Rows from block 9 of a small sound classifier, named by matrix and row number. Rows with one number within an expert belong to one neuron, the router's apart. Each number is 500 + 40 x the weight over its row's rms, rounded and kept within 0 to 999. All counts start at 0. Numbers have three digits each.
Before each expert's rows are labels from the 100 clips, of 14976, where the router gives the expert most weight on average: "responds to" is what is common among them. Only what is clearly more common there than usual is listed. The data: synthesized solo parts of chorales (CocoChorales).
# router: router (model.blocks.9.mlp.router.weight, 4x256), inputs 0-85
# up: expert up (model.blocks.9.mlp.up, 4x128x256), inputs 0-85
# down: expert down (model.blocks.9.mlp.down, 4x256x128, transposed), outputs 0-85

# expert 0
responds to: violin; note D#5; note C#5; note F5
router.0:486475526477420473491564479444510535486537557462455567587517534450518492452525517535545457421507479545519466512503437503509541496483495493471498499500531498458471520495553484486532486521513528521465467440578580482425496523468441592472521429464479533489493427
up.0:499538420500530560540480482497488478487518442569578405470495538535479539507473483493421582496543509478501520507510560514535461594476513577521550464481481566495523437563474484455558454465503486513553521504446552579549457550511529436534512524504506449471485531
down.0:452473517500421546478527504563543551463540546547491509522499545464476444405456494510516438442557475533546475492555449481530568505452500546525477503423520505456449490527543468479576531535485512568471490537488548554513506517470486526485492558457481596478440481
up.1:538460466497519533500442507545498409461472493543548456470439517564509499504442492516452489528476530502486477513470614459490533496526499540481496471538433451485478528522429535561531491442539539511501570490505482528502514522557502415536548547506552510505569474
down.1:552513444508585476530471507526512453572486439418511443501570481546481597527584498558452538531530554469493524528469499543497413473488502467557523497516496521541544530477469494520476549426538491506522491561488493513552430468517546472548495443561480451506473526
up.2:521520512542522534525475549567475418496512462544537406427486466583460509540465515481435534557494514434504507512478580489508503510532478495480517510566431507506521510523449497522534461488511495473496566536445502568548478522512589343590523567528534465519570537
down.2:548418498462445502475459441493528528532535543535513535552479573504440501470506541626536430579519562547535475462509466474460449415526495476496511523438489517540454551482521525487482488496545483502467480521494484496527514468538465530543489445534554565467478482
up.3:502502479505504574529417515503486469507477420526553426453465471522517500538480500521423525546498531525507506500482568512488484513525491508527503498502461533537495486499460545519562472413502472566550553513473453523515519475542519417548524511569561478503516475
down.3:582550509466549428483506567465514419584482507418500456462528479495514563530562521565485550563514560459543532583464518514498442442513507462504504475521442510490581503520457531467536473503545514473490519460505510499504475455501515464514471425523459387541533475
up.4:499486434537510568512429509524463446542479481560549412407485467525464530498503503519427538588527523508516516506494534506510474557507532509504542483502503539540544444504464517492537472432518468497537512531466495616532469483521534434567518510515541473500505534
down.4:528465539442444453442525507468535482509524558484430532549557548472480492462526543613546452503486547538527432472498488486501521414509497488450469518480431484476475514533513523476527467527603518495438494445520540460468556477511441525461488429500490484505534469
up.5:468514512569563531555505508524528515538522463493496475496447466465465492529472484512431509536547564437486551474486497453500526532455456475561564458568468599519588525520459511478508513470499455504491529487410533518588465519472530465514504487504526512501573494
down.5:490503552489407541461476500519524448491462563550502528480548530545559468462525484479566436491486472546457489543561535523514519517496558521433400498439571444491494467492526494488596480589543580530485541508581464529434529495492440465507529532483524530495446465
up.6:539571550470558557600492555548496521477464440531520471434502455563511518485435515485468484494462450410428499525506561566442485524560500546488556478581483489503548465493537444516492498509500528481486582557440493580625473527496518374522526507527487445503496511
down.6:481442468513383521458471445470465516463516543555451553521484533471501470476483503482554481514501525572514488467544469494521519457455493524474509537428536481537345511449508518458533532560505484520552438515516480441458549441460476540498468589516504567458449435
up.7:534529496511519480464506542516413514548512478531498504501501419474562510452468442485463490564544514490555547558562498495489528508547516453523544547475550482583513435476525476513528447437482556574518466482535467587499462551475530514478511479529601467476489470
down.7:516507482511552547562454474533562490532480482438579457475496538551446563549534562532478537524461489487478492461449531500509458559475500538514467431549463556441563523558437532495497526463497451448478560541443563479532462497553530461544528467464436472524548564
up.8:482455462582528554490398491533468444534432484560555426403462453476471550484512471520422520549543537523498520486539509486495509538510545477506540510497511525547556455506447518517538489421534479494507503533535468584545493483506549460543531544516566488528537555
down.8:516476530435405484453498486410513527474534566536428560563500556471511438502476514534568478507494497553521436495470495477485487430489518518454493519464482474489409487501530537498527455538551516524435481447543499397457563443491447548447490516534532519468505414
up.9:470487516569525530502473554581520465574463548549522463436485486497485539484530472467482492574531558464499542485510506441502530529487506490541520478521521557488594492535437489481558544486514530460480542510504515610554468526511525448558541547459547524567563588
down.9:439484493520423534467501520508489517495487526545471535493496467410515516438527454432548468480538513553459524502539442522514532498439547535455473525454591488476494428469524447436626490580504582523537484518556498524440516455437468523556550564492516533503432465
up.10:498494513568615532553449507577515521530498475505529468474475453461478508512466483505424506532535543437500537480513490464486530555475472482543521452574512579516598510536453502492526512450487470462484516507441552554566459559494555454513516525520531495519566537
down.10:490485515489387532458487488491531464508447546519476539501567539505508479464526476475570410486475497556450480513549490517507513463477575527435418511415559460501474462476513467462585482583557543523497513518579475492448535453491411497510546549487509534478439445
up.11:468511510567569533552494506527521512528519469494497471493443466464469492527469483511437509543547555437493554469487499456502531534451461480555565459572480598516590524527456512484513514474500467499492529489422537523582464520477529458516510499509535511499575502
down.11:494505545486405537456481505521526447499459564540504529477561532546550472460522479479562436493489479538458484546562540523514513515495558521435394495432564450495488466494516490481607475583545573536488538513575470525442535485494423465510533525484516522497446460
up.12:511547471554481573539461552536491418522499427510589465433483472585436536469481572560481540567532559477464518508528578516513487511515510528477488502519469517472518453509437502512521486490529528493501590537410483563538448490509521419546554558533529447575513501
down.12:458429461466373523439459460476521476498470541545537514538514528509456498462548509536557460474466525600516439442497444517534491428471563501463445543454524506497461507501474510451472490520518484528547454538542467484431592466526456546528517526478511541494449501
up.13:512518431499475537500464524550480417500525450516539402434466524561509510489486533524453564558528496458528551502499565485548468545477492533515525503500466516507541457550426510452562468432529491505543519523433554550523474526523532436555503501511528439500502562
down.13:518445508444456497485505451510500524453567533521435533571463530491475464439443522571556446470497517547542426462508446529508529483495464545468503534493485486480460526507564472539504490511546480545485474491471553502489545539508470534511511470511500558456471479
up.14:527477437499569558525449487519449499493530453575557446474413524498525560532462476437402552539541505489506511508488527478506483547496466533545565447491504559523526489545458499517541464416472488502521495508467515523567478560496567464533516551486541477472508559
down.14:527464495443408466490550467505515514483529496472484539605598529494492500486436514547509439476434507544479380507522513499465526458509526523441457530479484485477438490438526487489505525511459520539490511534537511469507514537525435541439532454474475543405464424
up.15:527539537561601529562519574578494471522483499504521429412511442516477564484537489490429494498500517408469509498515549513464541519510480492491548452592485518468563495514489472480494522520524550443448575494470515580580447517465524358524564487488499445569580542
down.15:502467494459388495468490481458466567463505513559487550535466516473504451468428506466540471516479462537511486495500460524478479452489520555445507553461519477535375481457554477465542505573456521518549455527512488476475533478490460538520488569551509562435433440
up.16:496490477499514582538437534539483457520498477561556403446478473557461510519483517510411546555498494490518500505464552499487459532517524502493517475532476503499526439510461554532568488461566486474463531529437461538521479445517537441529511533525540475513525507
down.16:562522547454497414475544528425533462535510554402406471526539546484486497515544551551516459506485548483524483520462468504507484357514498454494452491516436496492490502547506501511507490511548488500466466452506533461484523434494465490473472439519440484494548480
up.17:529535434525532534532466500534481456516496453493566392438494527527497545522493490524383569507523522484545518515494575541523480574498507511535514464509496540524543453553474525504561464414525445545550493508479510558513493528510511429519508517497506445508508533
down.17:500524526415421490474518510487505544492539508525470542579485543470491467473434521547534487478531469522535464540470488523510483481486506552488493486467504510489491472532566484466530406520526499572473487454505561504480530519482457545493536463513475474436458435

# expert 1
responds to: flute; note F#5; note G5; note E5
router.1:478485425549454556481404457524496410539479462524537523470513471540464538501515498517529520561518548591487499488560503486490512446519498479517488519408533477545508515444424553506519481426529466546542467578468412476495503464541557521467478536511520486537476519
up.0:523497526491610475513518505461504505506481539569505489495499506497482530478535488533474525445485507442543506531443512538471487513529539455539505431616514488478537441545500526479499496540546524482487476353523480554450515534483508451534541440508498478551566532
down.0:510485488555527508509463470497477465505487475514469488467541453481484525516535440506462484461526533512476477526508507515467514508555504468529532510504515495525546481490511535550533428450548464535513444500505427516516533508490577509476455513488487464528533504
up.1:519545490394467505552517487495475505483456479484486526509503500571486520469418579527539491472414445507481447503474495568460461518554532610441515504529474466520483506461567428524492505514446484500556537555468497488498507538563432485522548426525463506448438494
down.1:506495445504504433475444453510484480467435449418442549501522447565459518523504477519556508535497510529489486438491486541484455531509531523448487617494458448549470543338504488488544545490531472472556504616466448407551536467568515511553473469526509505481438467
up.2:532533570410469441477542546489466614495488502476478524545479479483606463462432490504505434507502448438549526548509464559465471521545535499470487533504530473549476486488620425501527491531468570524502505491530487529524494533491458502509495458551519543433460455
down.2:470498454572527517507496518516485443530500469485529469438574440543455520532529453490434538500496549517489498516528549442511527484509484478552508516465494504482547484440434539497514501462524469502506490544455457470525482475509564511465478518457466465551530499
up.3:502529497536489587534459553525434460543498474497578540511482426462510551502483521529554573563498540523485536540508556483491489515502508533481573520501562566465604465482467518491517442454509512484517547521482497502497481476485537479536544514530500438509489466
down.3:492462516456494443462581497482560544432493567529438465508507585475564451490495496448481445447535458479553465468469469528535550541451503505494437465523488491515415543547539461486524518577490548484443471443549560489450552523488449483524499527467501570488499536
up.4:537450492475552471546534446490474544526525520491451488558476511461484509536481537548464466497487524480501478489415444466478482509481478540461542439539493558522502558490504492464496512492486452438498454438505586472529477518493428522497554427508468525410509507
down.4:504456413554505525494452416480476460533519466464505522481549467526425537545531489503486534547503570576450484467524509455489503469508449492495515548450484491510475534397443552529584477467510406473489463552453459336560482415522542583468456504508496496508514448
up.5:458506556537502564493514551572512505527497549511508465467485504458484542460504474429456466499540505438461526476534478440489547534463475504486514417503493575468569502540497415465557486553461584437426562484524551612553458531458457457529567499423535490531547547
down.5:473442468615504495477482481530495487537462502462489524500507435468411519461537454476519480519501560539435501450574460441496536515501533498501509550461516515502471494463440499513584555446470499488522476568486466498533474479493501551495502527480514535499494494
up.6:511497624452548465499576580503514585479518587493476527539481528481539460490495489463517482448521482404525495516432471489476495540493487503527518492604473495455545521546574466505533504558550570455369523435547540526500515524484447494539534481485501519524558480
down.6:569559565439514444499532549457492559518505509514445500545494531486598491495511555535509475524537494429539565599473484572476442528516515492503477497530579481539496488513589452426469533563549531504508512452559503559474481521482481447570517482564486510481425484
up.7:495502600466592469513551540540490529496521627515485511537474510455553499497487520454520511497533426418541526495437470546493489541510491503500521470631498516501553493544569458522572518580523522427429502447547567546485517524483467454604546515543518527500533534
down.7:553538569434420460481524504451553592490502496527453490541531537493547442491461530555480421495451470462558514564514484540443449506552530448513427500477553498541456470519556480398488508529443529537527500476547444529501494523494440485479460516534487547450421461
up.8:533520529396520456537527513538478595470455503475478526544483498525519501483463537536524475488476447429513472518410487560465463570532543564468509531623468468521510527486588445520498514506512496483511545505508522515507505545531463455613544425531489523453476483
down.8:542553458532540483471523536489479443529504436385499512455576445579468521534521460447499566541481530514506558541540569501539480466513475491519505527437486492490497476404455532487482509499479462507557517588410442431537472440486538504475403518495439435510432442
up.9:520541569498526410461571574462437583533498521501430496503489458401599483450500468480451471491565525429559562561505437556478500519518525457513501514533553496554479430502609433469539492571481546504510457389580483585473500501432494484521501482569497507494467480
down.9:474482445582489510479478492529441441514496454481515490445565430507481506500512442501465535502529547542475488519543515472506536491512493501521508572463520480505526479432471522552522482444531475539532463545489445480517503481515566565471475517470497465507487491
up.10:534513524444570480549585512490490576485506529465491496544473521499561521516489551520469503452485494455498495532437524518496486602499499538511514457597484548498539541525554462501524507527476530502510546431538552537481501567490425446578598433485489509473506482
down.10:539519568529539537551521547467564525564516503513589451497480544483522516502535544550471482504503507427505573570504487511510467559505480455578512436521547557474576518593526479434400558523499480485484550462527533594537434557473516466548514477496462507548497548
up.11:503490566467534478503526532505470558490518562498502466528449520449558493499491523437459505497523455444531520493431469515499492567469514522491527450584502542482498482563543471505575510539477554439480498398569573535478497526469439485545560517523508508480510543
down.11:550559583451463524516517550491511586518504517529526463514479527455586490465466532562477429494516477426512527595491468560451471551522513494506481444523576505520536501525593423444487515553499555506496536462579513585523446538472466439560568465520498525496447491
up.12:502518547425530490525562534509505547460523540461492478528487577468563463524473529486486537435466430467537488518465510517526485545491500568509522441546475559471535479586598485522522493530462512479491534457547584519484511565489409469498532461466476497458498518
down.12:540543603447514515529531573500546569504545517507530419520477557507569488483479556547427440488514468419484511578485519526470474533525488497524482434542480509489523490575566455488446511528506558517451561440566537579549454532494481450529539476521502513492500501
up.13:502488494520495497499523514548513502530465539504477473477471496478473530448504484488485463491512527461492519475474445476496503573415540531458514441587551576499542500488498404461500540570481497447513499454525585574509471533481440477598626493475484518516490541
down.13:497466432577490509455476466511481461519459486433490530475580457493444521483558459464522508517508552561459507487555483476515520502500512505503476562436540484506457503433459519547589549444512469513553479581489463460522475445517517566494470497474493507503451480
up.14:445511568530481545486522521558539486500496559497489453439449532478511478449523498457491483500557470479492561476515454469558525554433466501506482467503524560432566536565514442444584503565512560453461537493526568613513491525479507468565504505435518516547513548
down.14:502443448602565491503495449534503506531475487482499519489561468493423534497550452445490501507488555547459502449570468454512524495495534499527499532446516526501469483460440519526596583451460443520555460568473472487527460479495500551482451527480487529479472519
up.15:453498556536504556484503548568511500525503550502505470468466509461486536479512478428458469514554514441458526468528476433489547535450464501485499423502489566482571511542491423476553483538473571437404553479519551589553462512470452468533564510431542489531559549
down.15:475446471621510488472485486533492490544464504458497523500508431468421515467534453470515480524494558535435505454575465437494534514504537492502511550466509517504476493466434500514581553446467500481516481561486470496536471478494503551491499523481517528495499493
up.16:498510587449521470509576526486477586459540521483439468535485507451564457504465505494452481481510459460519492505421512532478500567505484517460500494616469512455520489524592492519576447544499565483426546393568528514482518505498448455554565457514527494479526458
down.16:564552535466533493525556542505506553505511497480461468513542518484559515457502555573482479489549494409492522578504460523473499558475482499510495479533555476514537546526562404463535563518548547504501525498547597572549418542473505450578602420504490498485483548
up.17:504499563466533460497541556527485560482510557491475463511458526473545489484499509437464496471522466431537518493436489497512502577466509529489521450593491533460515475566562463489549510569470552432465508399561575549475499527470409476543554478478489503487530546
down.17:543553570426471493521529559490508575500542507533516454526470557473598492469473555552462465482519477434509518619482507553471473542512498504508489452525543490501528492548581448432490487556508578513486532444567526585490477550465463444537547456510488503487467485

# expert 2
responds to: clarinet; note A#4; note C5; note A4
router.2:490488494526576544546520521579549530481541505547507418496504547491448454517454453431430493462510503445467514499489541421512510562440481554546529419491482607414538465567477479486459513504499508470435553499433576526586453557465480448488532511425484513480528550
up.0:510501439499514543528458480546487467491550454541567449486500511579487507502461487494464584503503491523538509537519597507531471579493521528524542503477537518467547453519452584500492455387510482560564485560464512542489495541523547474484510524507497455477459525
down.0:486471563475423507451474462485464553483486523530426569573456474435555517488518551536566426534509507524468483501504419557433501479522474487434477524505548448549468532440583468518518472574535571488469480459536467464461517452476472536561541482565532525460478437
up.1:498441484460425521514443414457499498467445517496479539521493524505491522485555542593584494464466472584517444465476446566502486546508541526422489525536532458470482542495549536468551483518527503499537468467563511475386570517532473544523542411512495494515493484
down.1:513510493542583470506533552503497457533546490493535368435516494471483488533478476417377537532522506488556496507494522502509530470509424439579484499520466552476492504519478516552519497426473462566478466539473511495521514494543547464439483530490518532520559554
up.2:553433537457462566495452464470481528511522534577507580525451492455549487509444535571509474579451531603511420515478503473456514494602471481489522497486483493512451528488513566575548439410499517529483479449516439482494552503534515543482532510587563517482550466
down.2:465551488530531462485529517532462482444441492431465486480554445534493550507559478459513562460509458464542532482483494599531498542472521494480470547585558463506567490482552448540445541543575473493540494555528525510468535496501521446556509500500443435535475572
up.3:517459511454446523478476450448447525478459529526465570525512489459585513485509555604561491542501520550536457501487467523487502485537551452448520522518512416557471485482539530517577471492547517479504416441616481455402569440510526573519484532551515497473500450
down.3:487473497439492487505470455469470541482478473558468587538491515505551511560477513472533481524506492510504470463416489567452455459519472511460509524527515463610444557418540491422530469511557445508512456505525465431482610484568487513535501451561551529454467468
up.4:495500509470452514476483456423450510485442528536533586506489471466605514476528496578545525526496478546520499516517468563495478486548544444470532546504522422568479505478527533513643492503522540522518468472614435489433550484510531552539486482543542493491488447
down.4:512517478500513512498497474444480494521485457509515635534485489493555528552517529545602520554534541515544530503467482555494459439513461487500524470492512467594532581458513509448529490467593444508523470511501477433501558443522553537567461420536511470485493476
up.5:462451486466476472424495509516456433467496537535531515510491497483620479452525464498530514552504477546481500503533535495526524442511518469448450582479463388541485507491491515530567474489538593531508529470604484536376549485526514482515503494486645484480518468
down.5:499566491524524485535547576529533496561443444404496414433526473511451531511482478432444532479458512438518556505449504522526475555434525535513482488579509576431513456515456482520506538507444476519535538536436535543517448516469460414501522557501420490553478488
up.6:526441449448431485480460432479432502504459490513487517525485467520520537493517485586519504517479523546518455503455480556476457541531561511390524566542525453560476512432510491476539506486520506505600467495583460497441542525550491546558554412542542507455471461
down.6:506489455490561517518518538528503425539530493430590467507486546517509488547476537460472587562519503516558496487457572469555486449445437528529486456503456568469536526525430548480536466446439442505468516511458547458498489470514459478456502519485510494489514491
up.7:460448512494498476461478485513486447470497529518513533490496511483590471450558508511582514534566461546502547494513473526528497457502471458480468556462499398515504544492535535528586503518613538505487474525536504521412546439513546486543458450503557514507468490
down.7:494538466515545492551554550515537520565523455421523430497529491519440519529482489444404516478441507441472521508429502464504466522445506536543497434566468577446525470542441479528503529464413455519505515513423570526554422523469462467490511545482425499503508496
up.8:503476485519505481420514485515416500483511525536497539516497473460561511436489444471488456502528502522494490524588483497484553458526516447499490537461540436632472491455541457574537480450464558558523417500559449546479508527492531531468491552494576532471495519
down.8:467512482537531469486562556541513491526532537466478421443500500478498434483490456428416521476550499461569565482524480444567530543432504477576469512500505540483492450545470478522529550490432504531505498506483533573510467523469455466471460612459524556525500537
up.9:507499509449458542495490473433463516495495541541476605529503535485569478471534580626585498510512555541510464516557488534486501505552512503466524566501541444536406521487530530493577508532575559496546485457549477460453551492517510539553534478560527521488489493
down.9:462505523450443487482479496444444512473508476566492566535435433542560473537409522470526485538482447508483461462439491527457470483535454484471535535552444445604481553427518484512517434490484484483473470450487472401495561458538535569523483484574538465459528446
up.10:498490504495498553470463473466422507513434514587520540470465430479596534491489482559522537540511505508543517490496466519480491546547533450472542511545555447633510522488509527516569485493488526483565450469573426540452546472503549473549515513560525497517520525
down.10:498465545450513553522485490515568506487484524538569481453454540462525472527488540560497495468493493485539467466490480498484512563490460485551492440531485529468541581566538536528621498513571506486453529494526511532515516526524505463505488474499526531553546549
up.11:501497528476477519487505452434454498475450539502497589485499481462581501462518524574578516510510472545522494511533458554499505480547525458460500519508533429564476537492570520543637484494533509526530451476613473497427551474512509547542462479533532505494493472
down.11:483512484484521529499494500477461497511468480532510617547447468483566551520524521553593520548544523509489500503452486537484476484488480516482546475520491444569577579462516483460560488468599509500503513508548492440501548478525540529598531398525574461474517487
up.12:523505540473501560523497496495440471508457500553531536470495444526555548496467513482527511504456464503484487520536539594481510466601503533450579528550511430501476516500544518592547453535501587502528497507502496509504528500504505430508514499552492462481505476
down.12:499442472476472503530452436465504545533514451588551486497446528492448454560459485472461523527504528531501504496455467502476436398504474499517510509463504537564441521456498546455410467484495423528534439522446446491522535505503527516495443525554527541469461463
up.13:526484472469461457461509479478348526520485496516487562542513457459520564456495478519534491506526503518526494519517457551484472510516538500432518594511568478598461476421604470485503482509483507506575403461577496517446508518491481555520540435527503484462432486
down.13:506483490533527514552540534514550456534547520444491387457485514463423468516459469440372505487462517481502492491470512445517531495446451482540472443514460584414504499539427498497515517448396484521461527516480532541537427512467462453445503574448494575507540499
up.14:529493534483454554517474455436436490517436506538497538487501438498555548501529513539532481499454506535504466504488469579470516471556538476423560495535537431515474509464548499485579475546491542468521435457578452470429552462479499508498546503538481476501504465
down.14:525480466496493550534462447478487563529500463581535585530466502447511507532480511508546503537555509520493553524469428533474414494487472534501568503454562513598508533431554490444493471511552425497508470547482468484558503505498541542587445461560520554458409460
up.15:471477506487470481427470536475453439451539525538471484506476504571519499480546525506481517589539482518521496499470550514510493481514464453490474607494474373497462537475486497575515496485617552505491525504557469477430552439580600479578498511521619490521524500
down.15:530507498532555463515537527496503554587515483399489449511540466499470531496507498464444495533514555456486545506488434458472465567497536501533520521552514575497475461467465458504503573501407481469502497476430518517569445509468449529518519518512470518522494496
up.16:490481474537471530479467465496474465522500512512518624495505472458531496437539510540605535555565497579525549522560476479512515461518495466497549563439556462526544488462520540532575478483538500486471440513488495491454506442483571549505470438495530486511489467
down.16:502507517520556501532520529538559541571497524505512455485544488479454507530460455397438475498446536463466506467486496450478533490492498467531502452549479591476509486543446467492587516508397495470459506485477529532562464517481482444466516582484493545518555542
up.17:472457503445429515453451441479482529467471532580519553530489493474581499466523554596543493545512494571536449477494484530479505498568539456504520537520478432557470476477539546550543500479540533488496440440601474467431572460534550556504511567567517481489518512
down.17:545497504431465471470486478465441497512486463545425568546472480478573502548447500526524487540475532509488473513438500550446454439528491497418488535510523474604448538405522493411510432509537484518523480489547431437472583485536474503523517413580572498443462394

# expert 3
responds to: oboe; note C5; note B4; note C#5
router.3:537547573448549452495502548461443526477458512462503480453468458516591507524497529511485522527473473432537519508429526590493449520543525480465492533656459441558489501517552489510493518543465506453542518478546474513474553486514505398607481503586500482498509508
up.0:457477445548478584528442430519542484450527463502527522482499607512382486439542515568536540452545492563525496490599497471547539542466491516546518507379521495410500476547471608505530511442544461569507489548436524519490488520502518565431466531436497512533469525
down.0:530577503460541481527492479459489534490462447426522485506471474557519497559484507499521527486453425460555561519449482578507434595514534505486513478553543515531558486536541503506556506513463427501543493499469514482507515511500493484528443423511428454475467495
up.1:457523506514461587578490497518556490452552482541568503485517617543379513432491524498515503425519446500478492520559511511512532490498442558524537457446490484343486471560508522487508489515529490509473503533409548525498473529477529507440470539440455493538468527
down.1:544560495462539487530440470433478531511455444471576467470472473558514520565511494499487521487448449475547544521444475583486427511551542483522537491540526508551526479522525518520540503507464437511574471490485459487512532497502529490526434491543453452521470508
up.2:500508444490484513577528490541476482505512484487567486521517540535428569473483550494484508454473468503463458497512516516511508504500496565497531450503487555445485490513483487502496515493465468503535508517466591504487436576499447515448593490461463478478470534
down.2:520558530455493458451420517466520500514452445466504471466477484552563480575491494504499502559496478459559566495454495538490423462548519454523509544527474485579488483513499521511573512523476535487523516494485442481545553464542543450537417594562539468552489505
up.3:482477428536476548497436485534430456499541480527515518551496471503414527460485461447531521522516489568473466502530517465503520540493508544493544508416524538436531451468474515515638471427562521527473489531475508516496476484494522547470589500489537473466487479
down.3:564463487501527453471553476516514485510580540439380510551554541498464506510499523488506481512499522489546459456494562472529564502483459567443466479525447495454478495552497524491565489474471485484483514493465594499498479511555437476517528393478440525377562542
up.4:482497502551441512484559515587472477517548521564501494496500496470511499417461472488479475499544530525513491505619524501510596472512445501491504521469516505489461541464504475487529486522509535544489478509509508567493492528448504457441542530476513526517504480
down.4:508511463475525460487410511452447523562448453460548491485461459500528497583476482444489551572494477482472567509442484457507423450513555503503580557484474526577500424501464522491431487461438459456539488522494497458578476467537498529534428542549508461428471500
up.5:471439490561540537511549437512500502488590540526481527556476492419496472480512468526486470498540559585512480488532472458503581486496422490542510486416537525485467549469497534538565503430552495568461475509485525486518491470461505541438508508466554587464509444
down.5:506512493514514455518464502564484465524416463381470472444526455532494477526477477506542514529466504476448521489480547493525501566486577551416506543537498506458548437490483510440517517494425500405523528555506547520517440515550462455509512460470411482471489510
up.6:508493366531513528515453438508449451507493454461536526521453470521446527505540478525540534593526533521416517504489533469516489565484514554457529482467479505524587563440421497543528492394531458497511525519433514464533386472492514539507528493485520438451488465
down.6:544567496525519486510545571423491447528538474408533472479539496494507503605486527501454558516523508486511546588466499502530433447501462464531515492479459548453545472514507501476498431472476447503468500511497497469583439480483528541497449510500439422489500507
up.7:477458422519473556510461482545499453500539533554526498537483542502443496442479467446513522485527476536484486506527515448517524538441487541506522450420537565436513462521454518530577469443569528536433478503466561521483451537463468554435603505459521484475499498
down.7:515433481521505439445600462492508479492555569466388494543567540459499447507516486508506487491509540518541478463513526437557585489451465511451439476511476494477456518548487525474554519497483501498463499456528596494449492502535429536483531435446496536404565512
up.8:472482437560479571522458491523498465525567485573503469510492495505410520482466482469455504536549513521459511505533519407504519521463476523539558487417516583465535460485435484506549466414484509521490490531441517542587434526501563523477539536457510502478499553
down.8:497477572451443512487517487459481569468520530518460546566465477450527487500498542541537437481467492495501464478442486513467518484507496512420486473550473462491468520514572498472559470574512546468481524424543507502460531485490433482531529467494520508472520453
up.9:479462453560484593522489414518508485522591508585513503542486535472425495482479470514492503483547532555481495505563495421505551561465451518504531463390562602457536509504471505503582456440546506540444489498446542508556456549483531588442551492437544494495524494
down.9:551449539561491485490565452517530501491528558494383545511592491463469487470517512551525400436496590520528457497549505476489645475479472491470459476491557472456427512495526511417544503527530484534488462499493542535461493472477456477464481425446399566435520490
up.10:481438450580461578527481451545494444521546509548538497500493496518433553447515493516476479494517537559452458480592499475496577502495463496460518470432518500480479548461462499535630494478547533559501480542476521544520485508482522505462550494477530531498506498
down.10:520420444530461460433463416461495494484473559493429525487513512460502488548542467488560511516488548564572488425501479440521513523471503462506502518476533505560458518480454585482579529477503436486526434499502480421450591422542469588483440502492490522476525514
up.11:494465502563488620564532490570492445524582537541538489484516498513483548458530473490474458489514522530464504507576507507494572470520423522484549475457524512412497554470480485530587473511570543523465487542468522564535453517437497477484512495462510521489483467
down.11:508450420481532436446489452466500499533531501463503469504545556506495475556548508457476544568545529522533524471482476461525431373472472504524486552445479502564461503503437544438433531485463460476534453521462500449522508452556489545528408512507497513435465534
up.12:454488451574517573499518476490488475510580528564524495517477503493453497467490487495470528498533520552506504506573527432530558568450429498564559468411538571440486506511442524532565494431517549557441476511404539499537451516486565559417531513459522538500518504
down.12:532455511492468451495562494463531492526524577478397523560555493468459476471549474518551453437454531501488461509469481484518536493452502526445452454546538496451494526510492504428573549579477531470518484431517540531413480527452373522443563471441423521475512484
up.13:490431444554529576552477419584514486487538499525504516522498475454404495435492476611535493516513537553490471461576489413497563568475476513513540496463509544470505523470476562527543529389530477515465537525443538543517459536507531535442566500482574528487527475
down.13:510498550527494477464554465544530501440471540506371566492521479508474440457521528548595426472506517507588515482567485520523575496484487498486450496499534445516439564509558507473573559586549485507517474507465516541445540485475467452510450469493419579489492518
up.14:511460452503491608555441495536500480547553485502543548563528490477436532483512515528528511514486556551448481534521509434484510508491492560497527480423561571418530462471441524497571483420549531503498513539452525517499445490476511525473563515487511489486464464
down.14:468488560550476500485552466506515539504505511498398521519547415411497471492506506540494424512479527486503495419517413504454581425518452411473483519562503458552514550455515482517521509548509463452457463505513497488498545433500511530492451514497493571513546473
up.15:468512517577522566542539529591511443532530543532533464465477467510429546425516474450466478493516503485460515480577511488500591496484435526492521445505503527392548526499486433525529517527509576484450536518455562576560425528456513452506571521420501496551529540
down.15:527506503443500432448451503451463544548418479518535495500480479500557504552507463452514507546481471458542556502436457534479419439544560455509552554515504483610491465495511489472454511554430488456555466488545447498519551490527485513558434564562515481483458523
up.16:478456410538471561520464444564499446484544516518520483529488534502417518452494479471510496481526493564485471488551502451511539542450492537498516462428534556446524478496469515520578487447541504533458485509462555520471466536491481555431603511438519495477488516
down.16:497415464512465451466564429512530489459547549494365518549521527485478463460490488576538457466510537547514446435535507422530610528483468521457476477482439467515454524531486527465563521450454494519478475477473579505465503536540439541454494399431466566401558510
up.17:488414490534494529538538470484522504483621480537454508555464500430407442503494493583470477497543583523470463504494467416482543492483408506529524497452504541455460551454501525483534499419582492522421487498459523484556449468468548565458526498482546575464522429
down.17:541550506462524417486424532513424468512430459426497498472518433553553580509518479495536524537473472433492531518451522569484413566524555515432532555600518456550525443465541467478506523552502529433546505506528485503499512511529479427554516475567457414507473514